Weights of a small image captioner.
Model: 64-pixel images, encoder norm batchnorm, decoder width 256, decoder layers 7, decoder norm layernorm.
Rows from block 4 of the text decoder of a small image captioner, named by matrix and row number. Rows with one number belong to one neuron. Each number is 500 + 50 x the weight over its row's rms, rounded and kept within 0 to 999. All counts start at 0. Numbers have three digits each.
Before each neuron's rows are labels from the 100 texts, of 14976, where the neuron reaches its highest value: "fires on" is the input token at the peak. Only what is clearly more common there than usual is listed. The data: photos of plants and fungi (iNaturalist).
# fc1: MLP up (decoder.blocks.4.mlp.fc1.weight, 1024x256), inputs 0-255
# fc2: MLP down (decoder.blocks.4.mlp.fc2.weight, 256x1024, transposed), outputs 0-255

fires on: "solanaceae"
fc1.48:500523500500499675494500500500500283761499500500500500500500500515500500500501500500500500349463500500799510500500500500486500500500500500500608500503495500500492500489500500450496490500500502500497501504500499526499500507500500500500500500500500500500500500500500500500498514532500494500554500500500515500500504499546487500508502095476500500479506502479133487459500500500499474500429500500500491500500500473500500500512500597500500500500500500500496500500500500500500500500500500500506500500500500500500500493500500500500507500500504503500500500500500500500500500500557500500498582488500500500500509500500500500500500500501500514500384500500502506495500500500500508500377500494500506500500500500500503500500500508500500500500500500500500500500500500481500500499500500
fc2.48:500500500500500500500500500500371497500500500680500500500500500500500500500500500587500500500500500500500500500500500496500500225500500500500500500500500500500500500500500500486500500500500497601500500354500500500500500500500500580500500500500500578500500500494886500500500500500500500488500500500500500500500500493500500500500500500500500500500500500500500500500500500500500500500501500500500500500500500500500500500500500500500500500174500500500500500500500521500500500500476500500500500500500500500500500500500500500809500500500500478500500500500500500501503500500498500500500500500500500500500500500500500500493500500500500500500500500500500500500500500500500500500500500500500500500500500500556500500500500500500500500500500500500500500498500500500500500500828500

fires on: "verna"; "rivale"; "ulmaria"; "mertensia"
fc1.379:500500500500500632500561500500500500500500500500500500500500500500500500500500081500500500697500500500500499500500500500500500500500500500269500500500500500500500523500500500500500500500500430500500500500490500500500500500500500500500500500500500370500500500500500500556500500500500500500500500500500500500500500500500500500340500500500500500500383500500500500500500500500500500500500500500500500500500500500500500500500500500500500500500500500500500500500500500500500449500500500500500500536500500500579500500500500500437500500500500500500467405500500500500500500500584500365500500500500500500500500500500500509500500438500500500500500500500500500500500500500500500519500026500500500500500500500500500509500500500500500500500500500500500500500464500500500500581500500
fc2.379:500500500500500500500500500500500500500500500500500500500500500500500500490500500500500500500500921500500500500500500500500500500503500795500500500500500500500500500500500500500500500500500500500500500500500500500500500907500500500500500287500500500500500500501500500500500500500500500500500500500500500500500500500500500500500500500500500500500500500500500500500500500500500500500500500500500500500500500500500500500500500500500500500500500500701500500500500500500500500500500500500794500500500500500500500500500500500500500500500500500500500500500500500500500500500500500500500500500500500500500500500500500500500500500500500500500500500500410500500500500500327500500500500500500500500500500500500500500500500500500500500500500500500500500500500500499500500500500500

fires on: "and"; "false"; "flower"; "of"
fc1.384:500499505498494502500583502421472499493499544444500500493500508539502546500383459523455462419457519551492538490501468625522511552540487494381513479495500498494664500553455506510494490510482572497500500464549488481407468429500499502491509491555500573491480426478454499472487494648500633500490335515429513505714509500511500376498502278531466504549500545537504480506499450514480546496447501476599499501499578544483480485582513499457501470487515504498466493490514459500510515499521500481517469489476501500503503500500503500552501500668509661458455482501508502663500474512507480509496503501522538500502499501500495500546439500344502667430436484435525583509500543511501558500495495533568476447525499553465585466503442500500476501480515501476450586496440517481497613427452511
fc2.384:519365500501477502502382501507517461481510480512501514518831481507501518394455517488493521521500501500500517500466499521501528491525500500514502511497502493520513500500508539655515502502489508496501513615499500515505477500510500498500547484502498474500509503500477490500487498500470505508504514481479511501490500489479515500502500500509502517500515329674500482500500518500501475492517499501367495500500500500398500497495499498500482503500502509510181497489500510502540508497500500502499484507498508500500506499500473498498499502496500499499501514465486500488473493498539497492526526507698517508501535410469539500504500457502838451499501501502498507503397506502539500500500522503500500521525499502432500500453498349502515500498499508538500507497569566494461508500494500

fires on: "<end>"
fc1.354:500499500500500399539495481498500495499500496499500503500499504501498498501421494495500501483500500286503494503645500558498493502500499500499468498499263499499468495509509500503497505505448575507510500653503502500500625497671495503505492587487500501505507499492496496500500499504503545502503501500492529501855501501495500508500500512505500502555493502498597500500499501505498499493512494500499500459492393500501500583499462502503640498495501508500623497502503500500587632494493505501506501500499502502502494499519501501500500496505507500492498502495501500503557497515499482504505500297507506499500500541495491497503497497517327668500503500498498510500500510617495500501500519516507499501501500502495499504487502504500497496498706500520500451500498501500366505500502489
fc2.354:500562500437500447328500500452500458500500500500500515500362500562500500500499500500500888514500500500500500546500500500500500500572500500409500500500611500446500500500509500501500500500500500500500500500500500500500500500500500500500499442500500500500500499499207500500433500500500434500500500500500500500500500500500487814519500364500484500500569505500500638500500500500500500500500500500562500500500371500531500483537502500500500500645509508500500500500500499500500500454396500500500500552500500500500500500500291500446500500500500500500500500500500500531458500542368500611500444561500500500500500490500500500501500500500501500500500500500500500500500500498500500500551522500500500500500500500500500500500500500500500500500500500500500500500500500473500500500500500

fires on: "fat"; "madrone"; "root"
fc1.383:500500501502498498498500499501500498500500500500500500500500450500500500500500500500499499500500500500506500500665500500501500500500501500499501500500500500500500500499496499500501500500500500500501500503499501500500499502500500500500500502500500500500500501495500501501500500500501500500500501500500500500136501501500500500500818500500500500500344500500500935501500500500501497500500500500500500500500500500500500500500500500500500500500500500500500500500449500500500500500500497500500644536500502500500500500500500500499510500500500500500500498500500500500500500631507500500500500500501496500500500500500847500499500496500500502501486500501503500497500500500500500500500500502500501500500500500500500500500500500500500500500501500500500499500500500499500500500500500
fc2.383:500500500500500500502500499500500546500500500500500500548500500485500500500771500500500500500792500500500500500500500500500500500500500434500500500500500500500500500500500500500500500500500500500500500500500500500500500500500500500500500500500500500500500500500500500500500500500500500500500500500766500500500500500620467500500500500500500500500484485500517633500500500500500500500500500362500500500500500500323500500500500785500500500500500579499500500500500500500500500500500500500472500500477500500500500500500500492500500500500500500500500500500500500500500471393785500511500500500847500570500500500500500500500500568500500500500500500500500500500500500500500500500500500500500500500500500500500500500500500500500500500500500500500500500500500500500500500500569500

fires on: "western"
fc1.327:549501491465462515508493526573510476484549453573549502421529558476503649545500495465393421558431536509477502566471552430517480453604593454521515468603535508517464420512431517492467448604432443627503558480472579461569500407496486454488534534497566540534487493483433547474507397526443489534505381442489546543587501538539445502475426471440577473468504452533546440533536532496446449497472439520478472529430502512593495536419438476501548500517506474521522462498516480501443500507524520459437628505528502392606471504580479483504559549472508476676473489530507399555500539530510465556415488489480500500511458491422532491439520515613568511507617461592462461472474410483476463489488503531517510472381598529576475505466451560602493478470508523506549473473429495567511430474524413
fc2.327:515511543536473527524657472483457588474509587440471489497439431537468523444506581470511478485517497506444383512467505474519464696493411501504412467495564510539526494512521486504685477495566579473443498435494511490455549516512505526466626484490489488496633693400533559533504524481516557484507547552502433424509541488513504491488529511511493500473513339491539627499500491520508499485555496598485500470500470521502500528519545501504504500509531472497448476497494523545504500500597531537467401489500491526572542525505466481479499541472507494502517502457510495564517501489367493506526503465393537504463424500496549448329501513498544531515500492482464483500480497516501487532501479442501519520554559544558524500533499465593494508509467501375451430490671495350556512474422501

fires on: "black"
fc1.675:482488485502487499494496504493519513448528472502456527492502472500535534511352496561499344481500537507534525504506547531453471501363487526522487486466511510522510509261496506529499505471470497501534511494512519584467496407523502504472505499487492521529490499520512468473500480547486512448500728503516499515495504524477498471480519485455551505513496456520500723507491535477526532504522475490441500479492477482484481502500833452480498491534496516516497513560618585499500523514496509499508495507489502514455492482543506499134495501484471500550486495468494501497502495514503480466485501519517467508559506505530515512478505481488489510500485527493501498501479482499490513485505480494530506455523484482500497472501483500503446519534474630440524504444512517506519472506478506
fc2.675:497500498489500583470835499485566363589500506488495500501507503500500501500403501497500486500500487501496472500503501500499499666500503498494500500499501499401510500496499490509510498495500503497505463488501484502499506496500500436500491499500499503508502444478514500500460498500504542501502499499500497503500500514505502500497493498505500500496500510500500502500500500501500500496492500503500500499500594500479500500481502500503501500500501503499500492500500497508498500500498500500505500504500496500500500496500499477853500499504500499500497500503500492499493500498591503463502500496503499492501419551498505500423500500500499062493498500500525505500500560500500500501501502502500500500500504499341500500589500500498500501500502501370501500500505590390497500500498501

fires on: "western"
fc1.482:520511469457466511525523461550522528495541458558500485427476600508498619513516440461443450536469561509490494476498538433542482465584505467494459470476537532528399436471477568531507480577476469568410608500512571545570535440447451441500546521466541500506462513450456536494506369586449517512477401502503572553585467465538503501499487500486553493508530527497544498467543454477449489529448440545531486508393503518665493511406466475484535486506514499538510483399511477493479489521491478473469580558561500366508424477641467435532570497493532437690529545470500420574544519561520473500470488491490530497562453461425510508415562522522531477470533453594481400485479390498447500514456526549555501473449588551614473517519541608586437472466525470615510435485444520562519374486502490
fc2.482:502501430360415485503626449519535544423494531500446524458503508519493505474561543481512503477487523570497520509491480487493435533495479538504435464519501458499500498500501475731766535431550627434434501413370530471480547494502501531472503504500497496548501612338533564504500509502420560504469455403498483322520525350469481490502495496651500493476503411500536532486503485528505500497558492502454534453499374506506499501519500492552500500487483433463391518506495454500492500499594498506511535507500478489569477501504450508536490504500499496526496506467481468493565503520371618500495500505425556514436508500509597490435507514513558501529528499512464498511505521556499479481537475446498520542502504497496525500478497547546499476483516498499492490494632484442565415484545511

fires on: "<end>"; "eastern"; "geranium"
fc1.722:513500502484498500497500499499648500501499494416503531493498503500500502500528500555531503540499499387496500506498500521507572501668501501485504487502362516496420500502505504513576500494500500599519499503484580546499503504500505500502406500502502500499501550561500491491502497488507582553568499501500517502502500501520500502500500498500506434499499218500500489503501496500502555366393499500588494499499498506500657502502485488499521499502562500500495426496500500503500500543502510499501501499579501521494500500500500499501499504502500507498584500500502500499500500499500521500495630497499500500499499760505500501518505500500500502499465498635530498471479504500500926494500497502467500499500499500531500493501471474500499500500534517502500509506499502499501501500498580
fc2.722:500523495397501500511654503500500447500502458548491547454387500280500432499500433502500500480500500500500499488500500500500494486495388554500463499500539501381574500500489501607500501499500497504503505489507500483503500500500500500544501500500500500396500513484592500527500500500501501452499509501500466503103500499459503500462500529505486500503500500500511518500491499410500500500404494537370464500500501433499518500500502500500500480500500495449513499500500500501497500501497499500500500500500520500500478500418500502485500600504500500561476500493500500498583500500480443702500467545500500500501496500501442501494487487500576501334500500500500500500500658500482498526246503493500573456500500500507500496494499500498500499500665499494494499500501500510500504488498500

fires on: "family"
fc1.236:499512500501489560410522499464513506498500593500498509500256644494506502486499490514497500500500499500501538405546498506506502570608500502498598524496500500505491580497326460435502474513500501500501564449508499501501373500472501500506437509511472500502407461498500499505517500520491492500467512616347505504500429524507497466489593500435370496653468524553511500529376480504459499491639501501501599500486489503500500404499502500500692500497543499500500499501526478552378454472614497401505417495501416498523499634500471500612500559569500529492507558501498522501521500500497355441500500550499501501500508504443500430494497501504578500498499500507500499500502674500500485502503385501500486535501498498500535500628519500501500502431499489500499516543500500500500499500499526
fc2.236:500500500498500488516426488500496444494499381513573480499764500670500526502500500505501558499500503499501479499497498503517499501466499494499500500513494526495530552499500497484515523493293557519501530509506448567422503518500502498499509500496500499497505504509498500500500499504500490521500522515500503677500495538327500500498498501497500487513499502500512499500500509499498506500509499501104503500500502504500500506500500500492358500501503444251533500500500510500492500500513501504501500502509493500495498500497507505533498447502500501497499500513500488501469498487502505500674500516532500490505502500454497508500500498498510500500500500512482500499500359506500495501283519472501500484499499500500500500500500504501500626502500500495495501503499500497499515500422500

fires on: "leaved"; "-"
fc1.509:503605504499497611499490509521462999466498511498500537503465466496503476498483475498511541439503491483439500523456520500479507478509537507431361503500539482546457499469440486486501485516485497503465510503572517494501492482489500493521512584504506540528501593465499500502505499414500483482490473521494583505530494480489498502404500493477501500449476664489518505534508474535523499425507489498501500502506452521470497495499532478516560467477498518500491509506507531501475499520436501491455458481497525529502472500507505510498499496502547463425529520488505498505497484500377531512494541516515515497507496542525505555493538592500471532475508501481527522495515495500490511505469496507489663522509496504510467501505499500492500492518464367502526473506486499495500495523497497
fc2.509:497500389439507491591498547457534097509501466540497507449413513508500552480487498520486502435500500472508497500477490578517512516465530499500481486485492602544655500500509501427449469498368526542549500465552476500512484502422500487526504493501500528421480496492486443500518518538542436406531581743500455534500500475515500500514495501491501507542500455500494536500500504514513499500526392488488499477504525502501501423507499505501500500486528502494529499478506462487520500544501597528505499501524430500505513488495519500470504435592500498439500517428500492550405517508637429501516500496498499496493433752500439553524489475501564538507497501526515502500499467439500445509497489466500500560515506503598502500509500493450501498513539487432501463500479496552491581475435510

fires on: "malpighiales"; "mas"
fc1.475:500432500500519500500529500500500500500500569500500500500500500500500500500500500500500500500500500500500500457500500500500500500692500500500646500500500500500500500500500500500500437500500500500500501500500500500500376500500500500500478500738100500500500500500500557500500500504500500500500707500375500500418487500500500500500500500500416500541462500500500500500500500500500500500753500500500500500500621500500500353500500500500545500500500500500476500500500424500500487500600500430500467500500500500500500548500500510500500500500500500586500500500500646500500500500571500500500500550420500500500500500500455436500500500500590500500500500500500500500500500500500500500288389500500500500500500500500500500564500500500500500417500500500500500500465500500500500500500521
fc2.475:500500500500542500500500500500500500500500500500500372500649500500500558500533500500500515500500500500500500500500500500500500500500408500500500500500500500500500500500500500500500500500304500500500500500500500500500500500500500500500500500500500500500500353500500500500500500500500514500500500500500619500500500500385500500500500500500500500500500500500500500500500500500500500500500500500500500500500500500500500500500500500264280500449500500500500500500500579500500500500500500500500500500500500500500500500500803500500500500500500500500500500500500500500500500492358500500562500500500500500500500500500500500500500500500500500500500500500500500500500500422500500500500500500500500500500500500500500500500500500500500500500500500500500500500500500578500500500999500