config.yaml
model: "image captioner"
encoder_activation: "silu"
encoder_kernel_size: 3
fusion: "cross_attention"
decoder_width: 256
decoder_mlp_ratio: 4
decoder_layer_scale_init: 0.01
decoder_inner_norm: false
decoder_positions: "learned"
optimizer: "soap"
decay_fraction: 0.3
Rows from block 4 of the text decoder of a small image captioner, named by matrix and row number. Rows with one number belong to one neuron. Each number is 50 + 10 x the weight over its row's rms, rounded and kept within 0 to 99. All counts start at 0.
After each neuron's rows are labels from the 100 texts, of 14976, where the neuron reaches its highest value: "fires on" is the input token at the peak. Only what is clearly more common there than usual is listed. The data: photos of plants and fungi (iNaturalist).
# fc1: MLP up (decoder.blocks.4.mlp.fc1.weight, 1024x256), inputs 0-255
# fc2: MLP down (decoder.blocks.4.mlp.fc2.weight, 256x1024, transposed), outputs 0-255

fc1.450:44 52 46 64 52 48 47 51 47 50 50 60 48 42 50 37 59 48 44 53 45 50 51 56 56 50 51 45 63 51 59 53 47 50 57 51 80 48 43 54 49 49 50 52 57 49 54 00 55 73 45 49 50 53 52 39 48 52 35 66 54 50 57 47 53 49 56 36 56 49 69 48 51 47 52 56 43 52 52 48 48 54 52 47 43 43 44 35 48 48 48 48 50 49 50 50 50 46 52 44 46 50 50 83 55 46 22 49 52 47 45 67 52 53 41 51 87 48 59 48 37 45 45 53 46 39 49 44 49 52 50 47 56 50 50 57 56 49 47 47 50 47 49 25 50 46 52 53 65 44 49 56 47 49 47 50 50 50 49 65 46 48 53 51 44 48 46 35 66 48 56 53 43 49 61 48 48 47 44 50 44 41 50 49 48 62 52 68 48 72 50 53 53 50 48 52 54 57 67 39 54 32 52 42 49 69 51 02 45 33 50 47 52 50 47 42 54 48 43 50 49 63 58 58 56 48 60 63 50 47 48 45 58 51 48 49 58 47 55 50 99 50 45 48 54 52 53 50 52 48 50 51 45 58 56 51
fc2.450:50 50 55 49 50 50 50 57 51 50 48 39 46 50 52 43 50 50 50 50 50 50 50 62 50 53 54 50 50 61 42 50 50 50 42 64 50 50 50 27 49 50 00 50 38 48 50 50 50 50 55 48 65 52 50 50 50 53 50 76 66 50 52 58 50 40 50 10 51 50 50 42 50 50 50 47 50 51 72 50 50 50 50 51 76 49 08 59 81 50 50 50 50 51 56 50 55 54 41 50 34 50 50 50 44 61 50 50 50 50 50 45 50 50 52 50 36 50 57 54 50 50 49 50 50 50 50 61 50 61 50 50 52 50 00 50 50 50 53 50 50 50 42 50 50 50 50 50 50 42 49 50 50 64 38 50 50 50 51 50 49 48 49 50 50 50 50 51 62 50 52 42 50 50 50 54 50 50 50 50 54 50 46 50 50 48 99 50 67 52 52 50 49 50 45 51 50 50 50 47 50 61 58 51 41 50 50 53 58 50 50 50 50 50 50 50 50 49 50 58 50 50 50 50 50 39 50 50 50 50 50 50 51 50 50 42 50 50 48 50 50 50 45 50 19 50 50 50 60 50 32 59 62 50 50 48
fires on: "<end>"; "shepherd's"; "sorrel"; "platanus"

fc1.289:50 50 50 50 50 27 50 99 50 50 50 50 45 50 50 50 50 50 50 50 50 63 50 00 50 50 50 50 43 50 50 50 50 50 46 50 50 50 50 50 50 50 50 50 50 50 37 50 50 50 50 99 50 52 46 50 50 50 50 50 50 50 50 50 50 50 50 50 50 50 50 50 50 50 50 50 50 50 50 50 50 50 50 50 50 50 50 50 50 50 50 50 33 50 50 50 50 50 50 50 50 50 51 50 50 50 50 50 86 50 50 50 50 50 50 50 50 50 50 50 50 50 50 50 50 50 50 50 50 50 50 50 50 50 50 50 50 50 50 50 50 50 50 50 50 50 50 50 50 99 50 50 50 50 50 50 50 50 56 50 50 50 50 50 50 50 50 50 50 64 50 50 50 50 50 50 50 50 50 55 50 50 50 50 50 50 50 50 50 50 50 46 50 50 50 34 50 50 50 50 50 50 50 50 50 50 50 50 49 50 50 50 50 50 50 50 50 50 50 50 50 50 50 50 50 50 50 50 50 50 50 50 45 50 50 50 50 50 50 50 50 50 50 50 51 50 50 50 50 48 50 50 50 50 50 50
fc2.289:50 50 50 50 50 50 50 50 50 50 50 50 50 50 50 50 50 50 50 50 50 50 50 50 50 50 50 50 50 50 50 50 50 50 50 50 50 50 50 50 50 50 50 50 50 50 50 50 50 50 50 50 50 50 50 50 50 50 50 50 50 50 50 50 50 50 99 50 50 50 50 50 50 50 50 50 50 49 50 50 50 50 50 50 50 50 50 50 50 50 81 50 50 66 50 50 50 50 50 50 50 50 50 50 50 50 50 50 50 50 50 50 60 50 50 50 50 50 50 50 50 50 50 50 50 50 50 50 50 48 50 50 50 50 50 50 50 19 50 57 50 50 50 50 50 50 50 50 50 50 50 50 50 50 50 50 50 50 50 50 50 50 50 50 50 50 50 22 55 50 50 50 50 40 50 50 50 50 50 50 50 50 50 50 50 50 50 50 50 50 50 50 50 50 50 50 48 50 50 50 50 62 50 50 50 50 50 50 50 65 50 50 32 50 50 50 50 50 50 50 50 50 50 50 50 50 50 50 50 50 50 50 50 50 50 50 50 50 50 50 50 50 50 50 50 50 50 50 50 50 50 50 60 50 92 50
fires on: "<end>"

fc1.256:50 58 50 50 50 50 50 48 50 59 50 50 50 50 50 50 50 50 52 50 48 50 50 50 50 50 49 50 50 21 50 50 46 50 47 39 50 50 50 50 45 49 49 50 58 50 47 47 55 50 50 50 51 46 33 50 99 50 50 50 50 50 50 50 50 50 50 53 56 54 53 50 50 53 50 50 50 50 50 50 50 50 50 50 50 50 50 51 50 50 50 50 00 50 50 50 50 50 55 50 55 50 50 50 50 50 50 50 45 50 57 41 50 50 45 50 50 50 50 46 50 50 49 66 51 50 47 53 50 50 50 50 50 50 44 50 50 38 50 50 50 50 50 50 50 50 50 58 50 50 50 50 55 50 50 50 50 50 50 50 50 45 50 46 50 50 50 50 50 50 50 50 50 50 54 50 50 51 50 41 50 50 50 50 50 50 50 49 50 59 50 50 52 55 50 50 50 50 50 50 50 49 50 53 44 50 50 50 46 50 46 50 50 50 50 51 50 54 41 50 50 50 51 65 58 43 50 29 50 50 50 47 50 50 50 50 50 50 50 50 50 50 50 50 50 50 50 50 50 50 50 50 50 56 50 50
fc2.256:50 50 50 50 50 50 72 40 50 51 76 57 54 50 50 57 50 50 50 48 50 50 50 54 50 50 50 53 50 50 41 50 50 47 50 50 50 50 50 53 50 53 50 49 50 50 50 50 50 50 50 54 50 56 43 50 50 53 43 38 47 50 50 50 57 51 50 48 56 50 50 50 50 50 50 54 50 50 51 50 50 50 50 46 50 50 50 50 50 50 50 50 50 50 47 44 50 59 50 50 50 50 50 50 50 72 50 50 50 50 50 50 50 50 50 50 50 50 50 50 50 50 50 50 50 50 50 52 43 50 50 50 50 50 52 50 50 50 51 50 50 50 48 50 50 50 50 50 50 56 50 50 50 50 50 50 50 50 50 50 50 50 50 50 50 47 50 50 50 50 50 50 50 49 50 50 51 50 50 49 50 28 45 50 50 60 50 50 70 51 41 50 50 50 48 50 50 75 50 50 50 50 50 57 46 50 50 50 53 50 50 50 50 50 50 50 50 50 50 46 50 50 50 50 50 45 50 50 50 50 50 50 54 50 50 50 50 50 49 50 50 50 50 50 43 50 49 50 50 50 51 50 57 50 99 50
fires on: "<end>"; "euphorbia"; "glandulifera"; "capensis"

fc1.767:35 58 56 49 49 80 50 50 50 38 68 49 31 49 48 42 50 56 50 51 43 50 50 72 50 50 49 50 62 50 78 50 50 50 45 56 50 74 50 66 50 50 50 34 39 50 76 51 66 55 50 40 50 50 50 50 33 50 61 47 50 44 56 50 54 61 49 64 24 50 66 41 56 36 50 50 50 48 50 73 50 63 40 50 50 52 54 36 53 64 51 63 50 59 50 50 50 50 56 42 44 50 50 50 50 35 50 50 61 50 80 47 50 40 66 50 50 35 47 42 55 50 67 42 47 63 55 54 40 55 77 44 50 50 18 43 53 44 55 16 50 45 69 38 54 38 50 46 55 50 50 52 58 50 40 47 50 43 39 50 64 51 50 39 50 45 69 54 50 36 46 45 50 68 29 34 50 25 50 44 53 67 50 31 48 50 65 50 51 50 49 53 46 26 33 65 55 74 50 51 50 46 47 65 50 50 37 50 54 50 52 45 56 50 49 40 48 47 70 59 54 40 50 07 51 52 42 50 48 50 50 48 53 50 52 50 47 54 50 50 52 50 56 63 50 50 50 50 67 50 50 40 63 45 50 54
fc2.767:00 49 51 64 30 51 50 17 65 62 50 44 68 48 47 50 57 50 49 51 50 49 50 50 47 50 50 49 51 58 48 52 93 51 39 48 50 50 49 49 53 51 78 50 50 48 84 48 50 83 50 51 48 52 50 31 47 43 49 49 52 57 63 46 46 75 60 54 50 45 50 50 43 50 50 50 64 50 64 46 50 50 21 51 50 88 63 76 06 50 31 49 50 49 54 68 50 45 52 50 52 49 51 50 50 54 52 47 50 50 56 53 50 50 54 50 49 50 51 50 50 50 52 50 51 50 77 50 53 53 62 55 50 50 80 50 49 52 50 48 50 50 26 49 50 50 50 54 44 54 49 52 51 51 50 48 50 50 84 66 48 51 51 51 50 50 33 51 50 50 52 52 60 51 50 50 48 50 47 51 49 49 50 60 52 47 51 50 50 49 39 52 49 50 54 50 48 50 53 40 20 50 52 50 59 50 43 50 50 49 50 61 50 51 50 50 50 51 50 51 50 50 48 49 51 51 50 58 50 50 50 50 51 50 31 49 50 30 36 50 50 51 45 48 53 52 53 49 51 45 47 50 49 50 50 52
fires on: "<end>"; "trametes"; "dipsacales"

fc1.660:51 42 50 51 62 44 49 49 57 42 62 50 50 50 55 45 50 53 40 73 50 39 55 50 53 31 50 51 50 50 50 39 53 50 49 52 43 50 78 65 39 50 52 33 50 50 50 51 50 57 50 50 50 50 50 68 20 50 46 48 51 45 50 53 50 50 53 63 50 50 49 48 36 68 52 50 51 50 49 59 53 12 49 47 41 49 53 50 50 50 70 51 52 75 52 50 50 78 50 50 64 51 53 50 50 61 59 51 50 42 50 52 50 51 42 44 54 53 41 34 39 50 79 50 51 50 41 52 50 49 75 50 50 45 51 32 50 53 50 36 50 47 52 52 54 60 85 50 53 50 50 60 49 35 50 63 50 89 50 62 50 69 50 48 55 52 43 48 53 50 50 50 49 50 50 50 32 50 34 61 49 50 79 67 64 38 57 42 43 72 63 48 48 50 50 35 38 49 50 39 57 50 45 36 43 50 29 28 72 52 74 50 50 62 50 50 56 50 29 66 64 50 50 62 49 51 35 50 56 50 50 62 50 50 50 53 39 38 50 56 69 42 36 50 50 48 85 49 50 53 45 50 48 50 50 50
fc2.660:51 51 50 49 42 48 51 39 50 59 48 20 52 50 49 49 48 00 50 62 25 45 50 50 50 40 29 46 51 50 52 40 50 50 50 35 50 49 50 47 50 50 57 59 52 52 71 57 50 49 49 45 48 47 50 45 52 51 55 51 49 39 49 84 62 52 44 48 51 50 50 51 50 50 50 61 50 50 51 49 50 43 48 50 50 48 50 51 50 73 34 50 48 45 57 59 49 78 48 50 49 50 12 50 47 52 51 50 52 50 46 51 50 50 40 53 64 50 39 50 47 50 37 24 37 50 50 50 50 38 67 50 49 50 50 38 35 42 51 50 50 50 33 49 44 50 49 47 55 60 50 50 50 55 48 51 50 50 48 50 51 51 49 50 47 50 49 50 61 50 52 49 50 46 50 47 39 52 47 50 49 50 46 53 50 52 50 51 48 50 49 58 50 50 19 50 50 39 45 50 49 29 50 45 27 51 51 53 48 50 50 46 51 50 49 46 50 47 50 00 62 51 18 35 50 47 58 50 40 52 50 49 50 50 77 50 50 49 35 56 59 50 14 47 50 50 50 50 60 50 51 49 49 49 93 50
fires on: "<end>"; "black"

fc1.461:53 52 50 35 32 33 46 65 50 46 61 55 39 41 52 48 53 49 70 42 49 48 60 34 51 49 41 50 45 50 56 64 54 55 57 49 56 34 41 89 51 55 50 51 61 43 50 33 27 58 71 40 46 19 43 36 50 60 51 41 35 50 26 53 43 45 50 52 38 52 61 52 45 46 47 43 41 47 46 53 37 37 47 39 67 68 54 59 50 64 62 86 48 41 45 50 35 27 61 55 72 35 47 49 50 50 46 35 46 57 56 50 43 39 48 50 62 39 29 63 45 54 50 53 46 51 51 39 50 44 84 49 19 49 47 46 51 51 54 52 48 62 63 45 48 53 54 54 60 34 59 35 50 41 49 65 50 44 58 61 50 49 32 50 50 42 57 60 45 44 51 48 50 55 41 47 55 49 56 46 50 56 50 75 53 45 53 33 48 49 45 42 53 58 64 66 68 52 52 59 38 51 52 50 52 44 49 57 56 41 50 44 56 48 64 74 53 37 55 61 50 55 51 33 48 47 55 64 64 24 48 50 51 51 54 52 54 60 56 63 50 50 50 53 53 50 40 44 51 52 35 47 50 61 57 61
fc2.461:66 50 66 88 54 45 50 17 50 55 46 39 69 54 43 67 43 47 50 65 41 51 60 41 51 45 37 66 57 50 51 50 43 63 50 47 39 51 50 33 49 68 53 35 53 65 50 29 42 65 50 44 45 50 40 49 49 36 35 38 47 53 50 38 57 41 80 54 72 35 51 71 54 32 62 58 66 70 71 50 50 50 50 34 53 14 61 42 34 48 49 49 56 54 34 50 43 50 59 50 49 53 50 43 71 44 49 51 46 49 48 62 51 47 50 54 20 50 83 41 51 50 50 50 49 50 49 43 35 66 51 49 39 62 44 58 41 51 51 45 51 55 45 50 50 40 50 52 61 42 44 57 43 37 63 39 50 40 34 51 43 34 49 54 39 50 50 57 55 50 46 67 59 45 48 50 33 54 50 50 46 50 64 50 41 42 50 35 64 39 43 50 52 49 34 50 50 49 49 70 48 61 51 51 52 50 47 61 46 56 55 50 25 49 50 52 54 50 50 32 47 53 49 49 50 42 44 52 45 50 50 50 44 50 48 40 51 64 28 47 47 56 30 43 49 53 53 50 39 46 47 61 61 50 43 60
fires on: "lamium"; "bush"; "fig"; "pinus"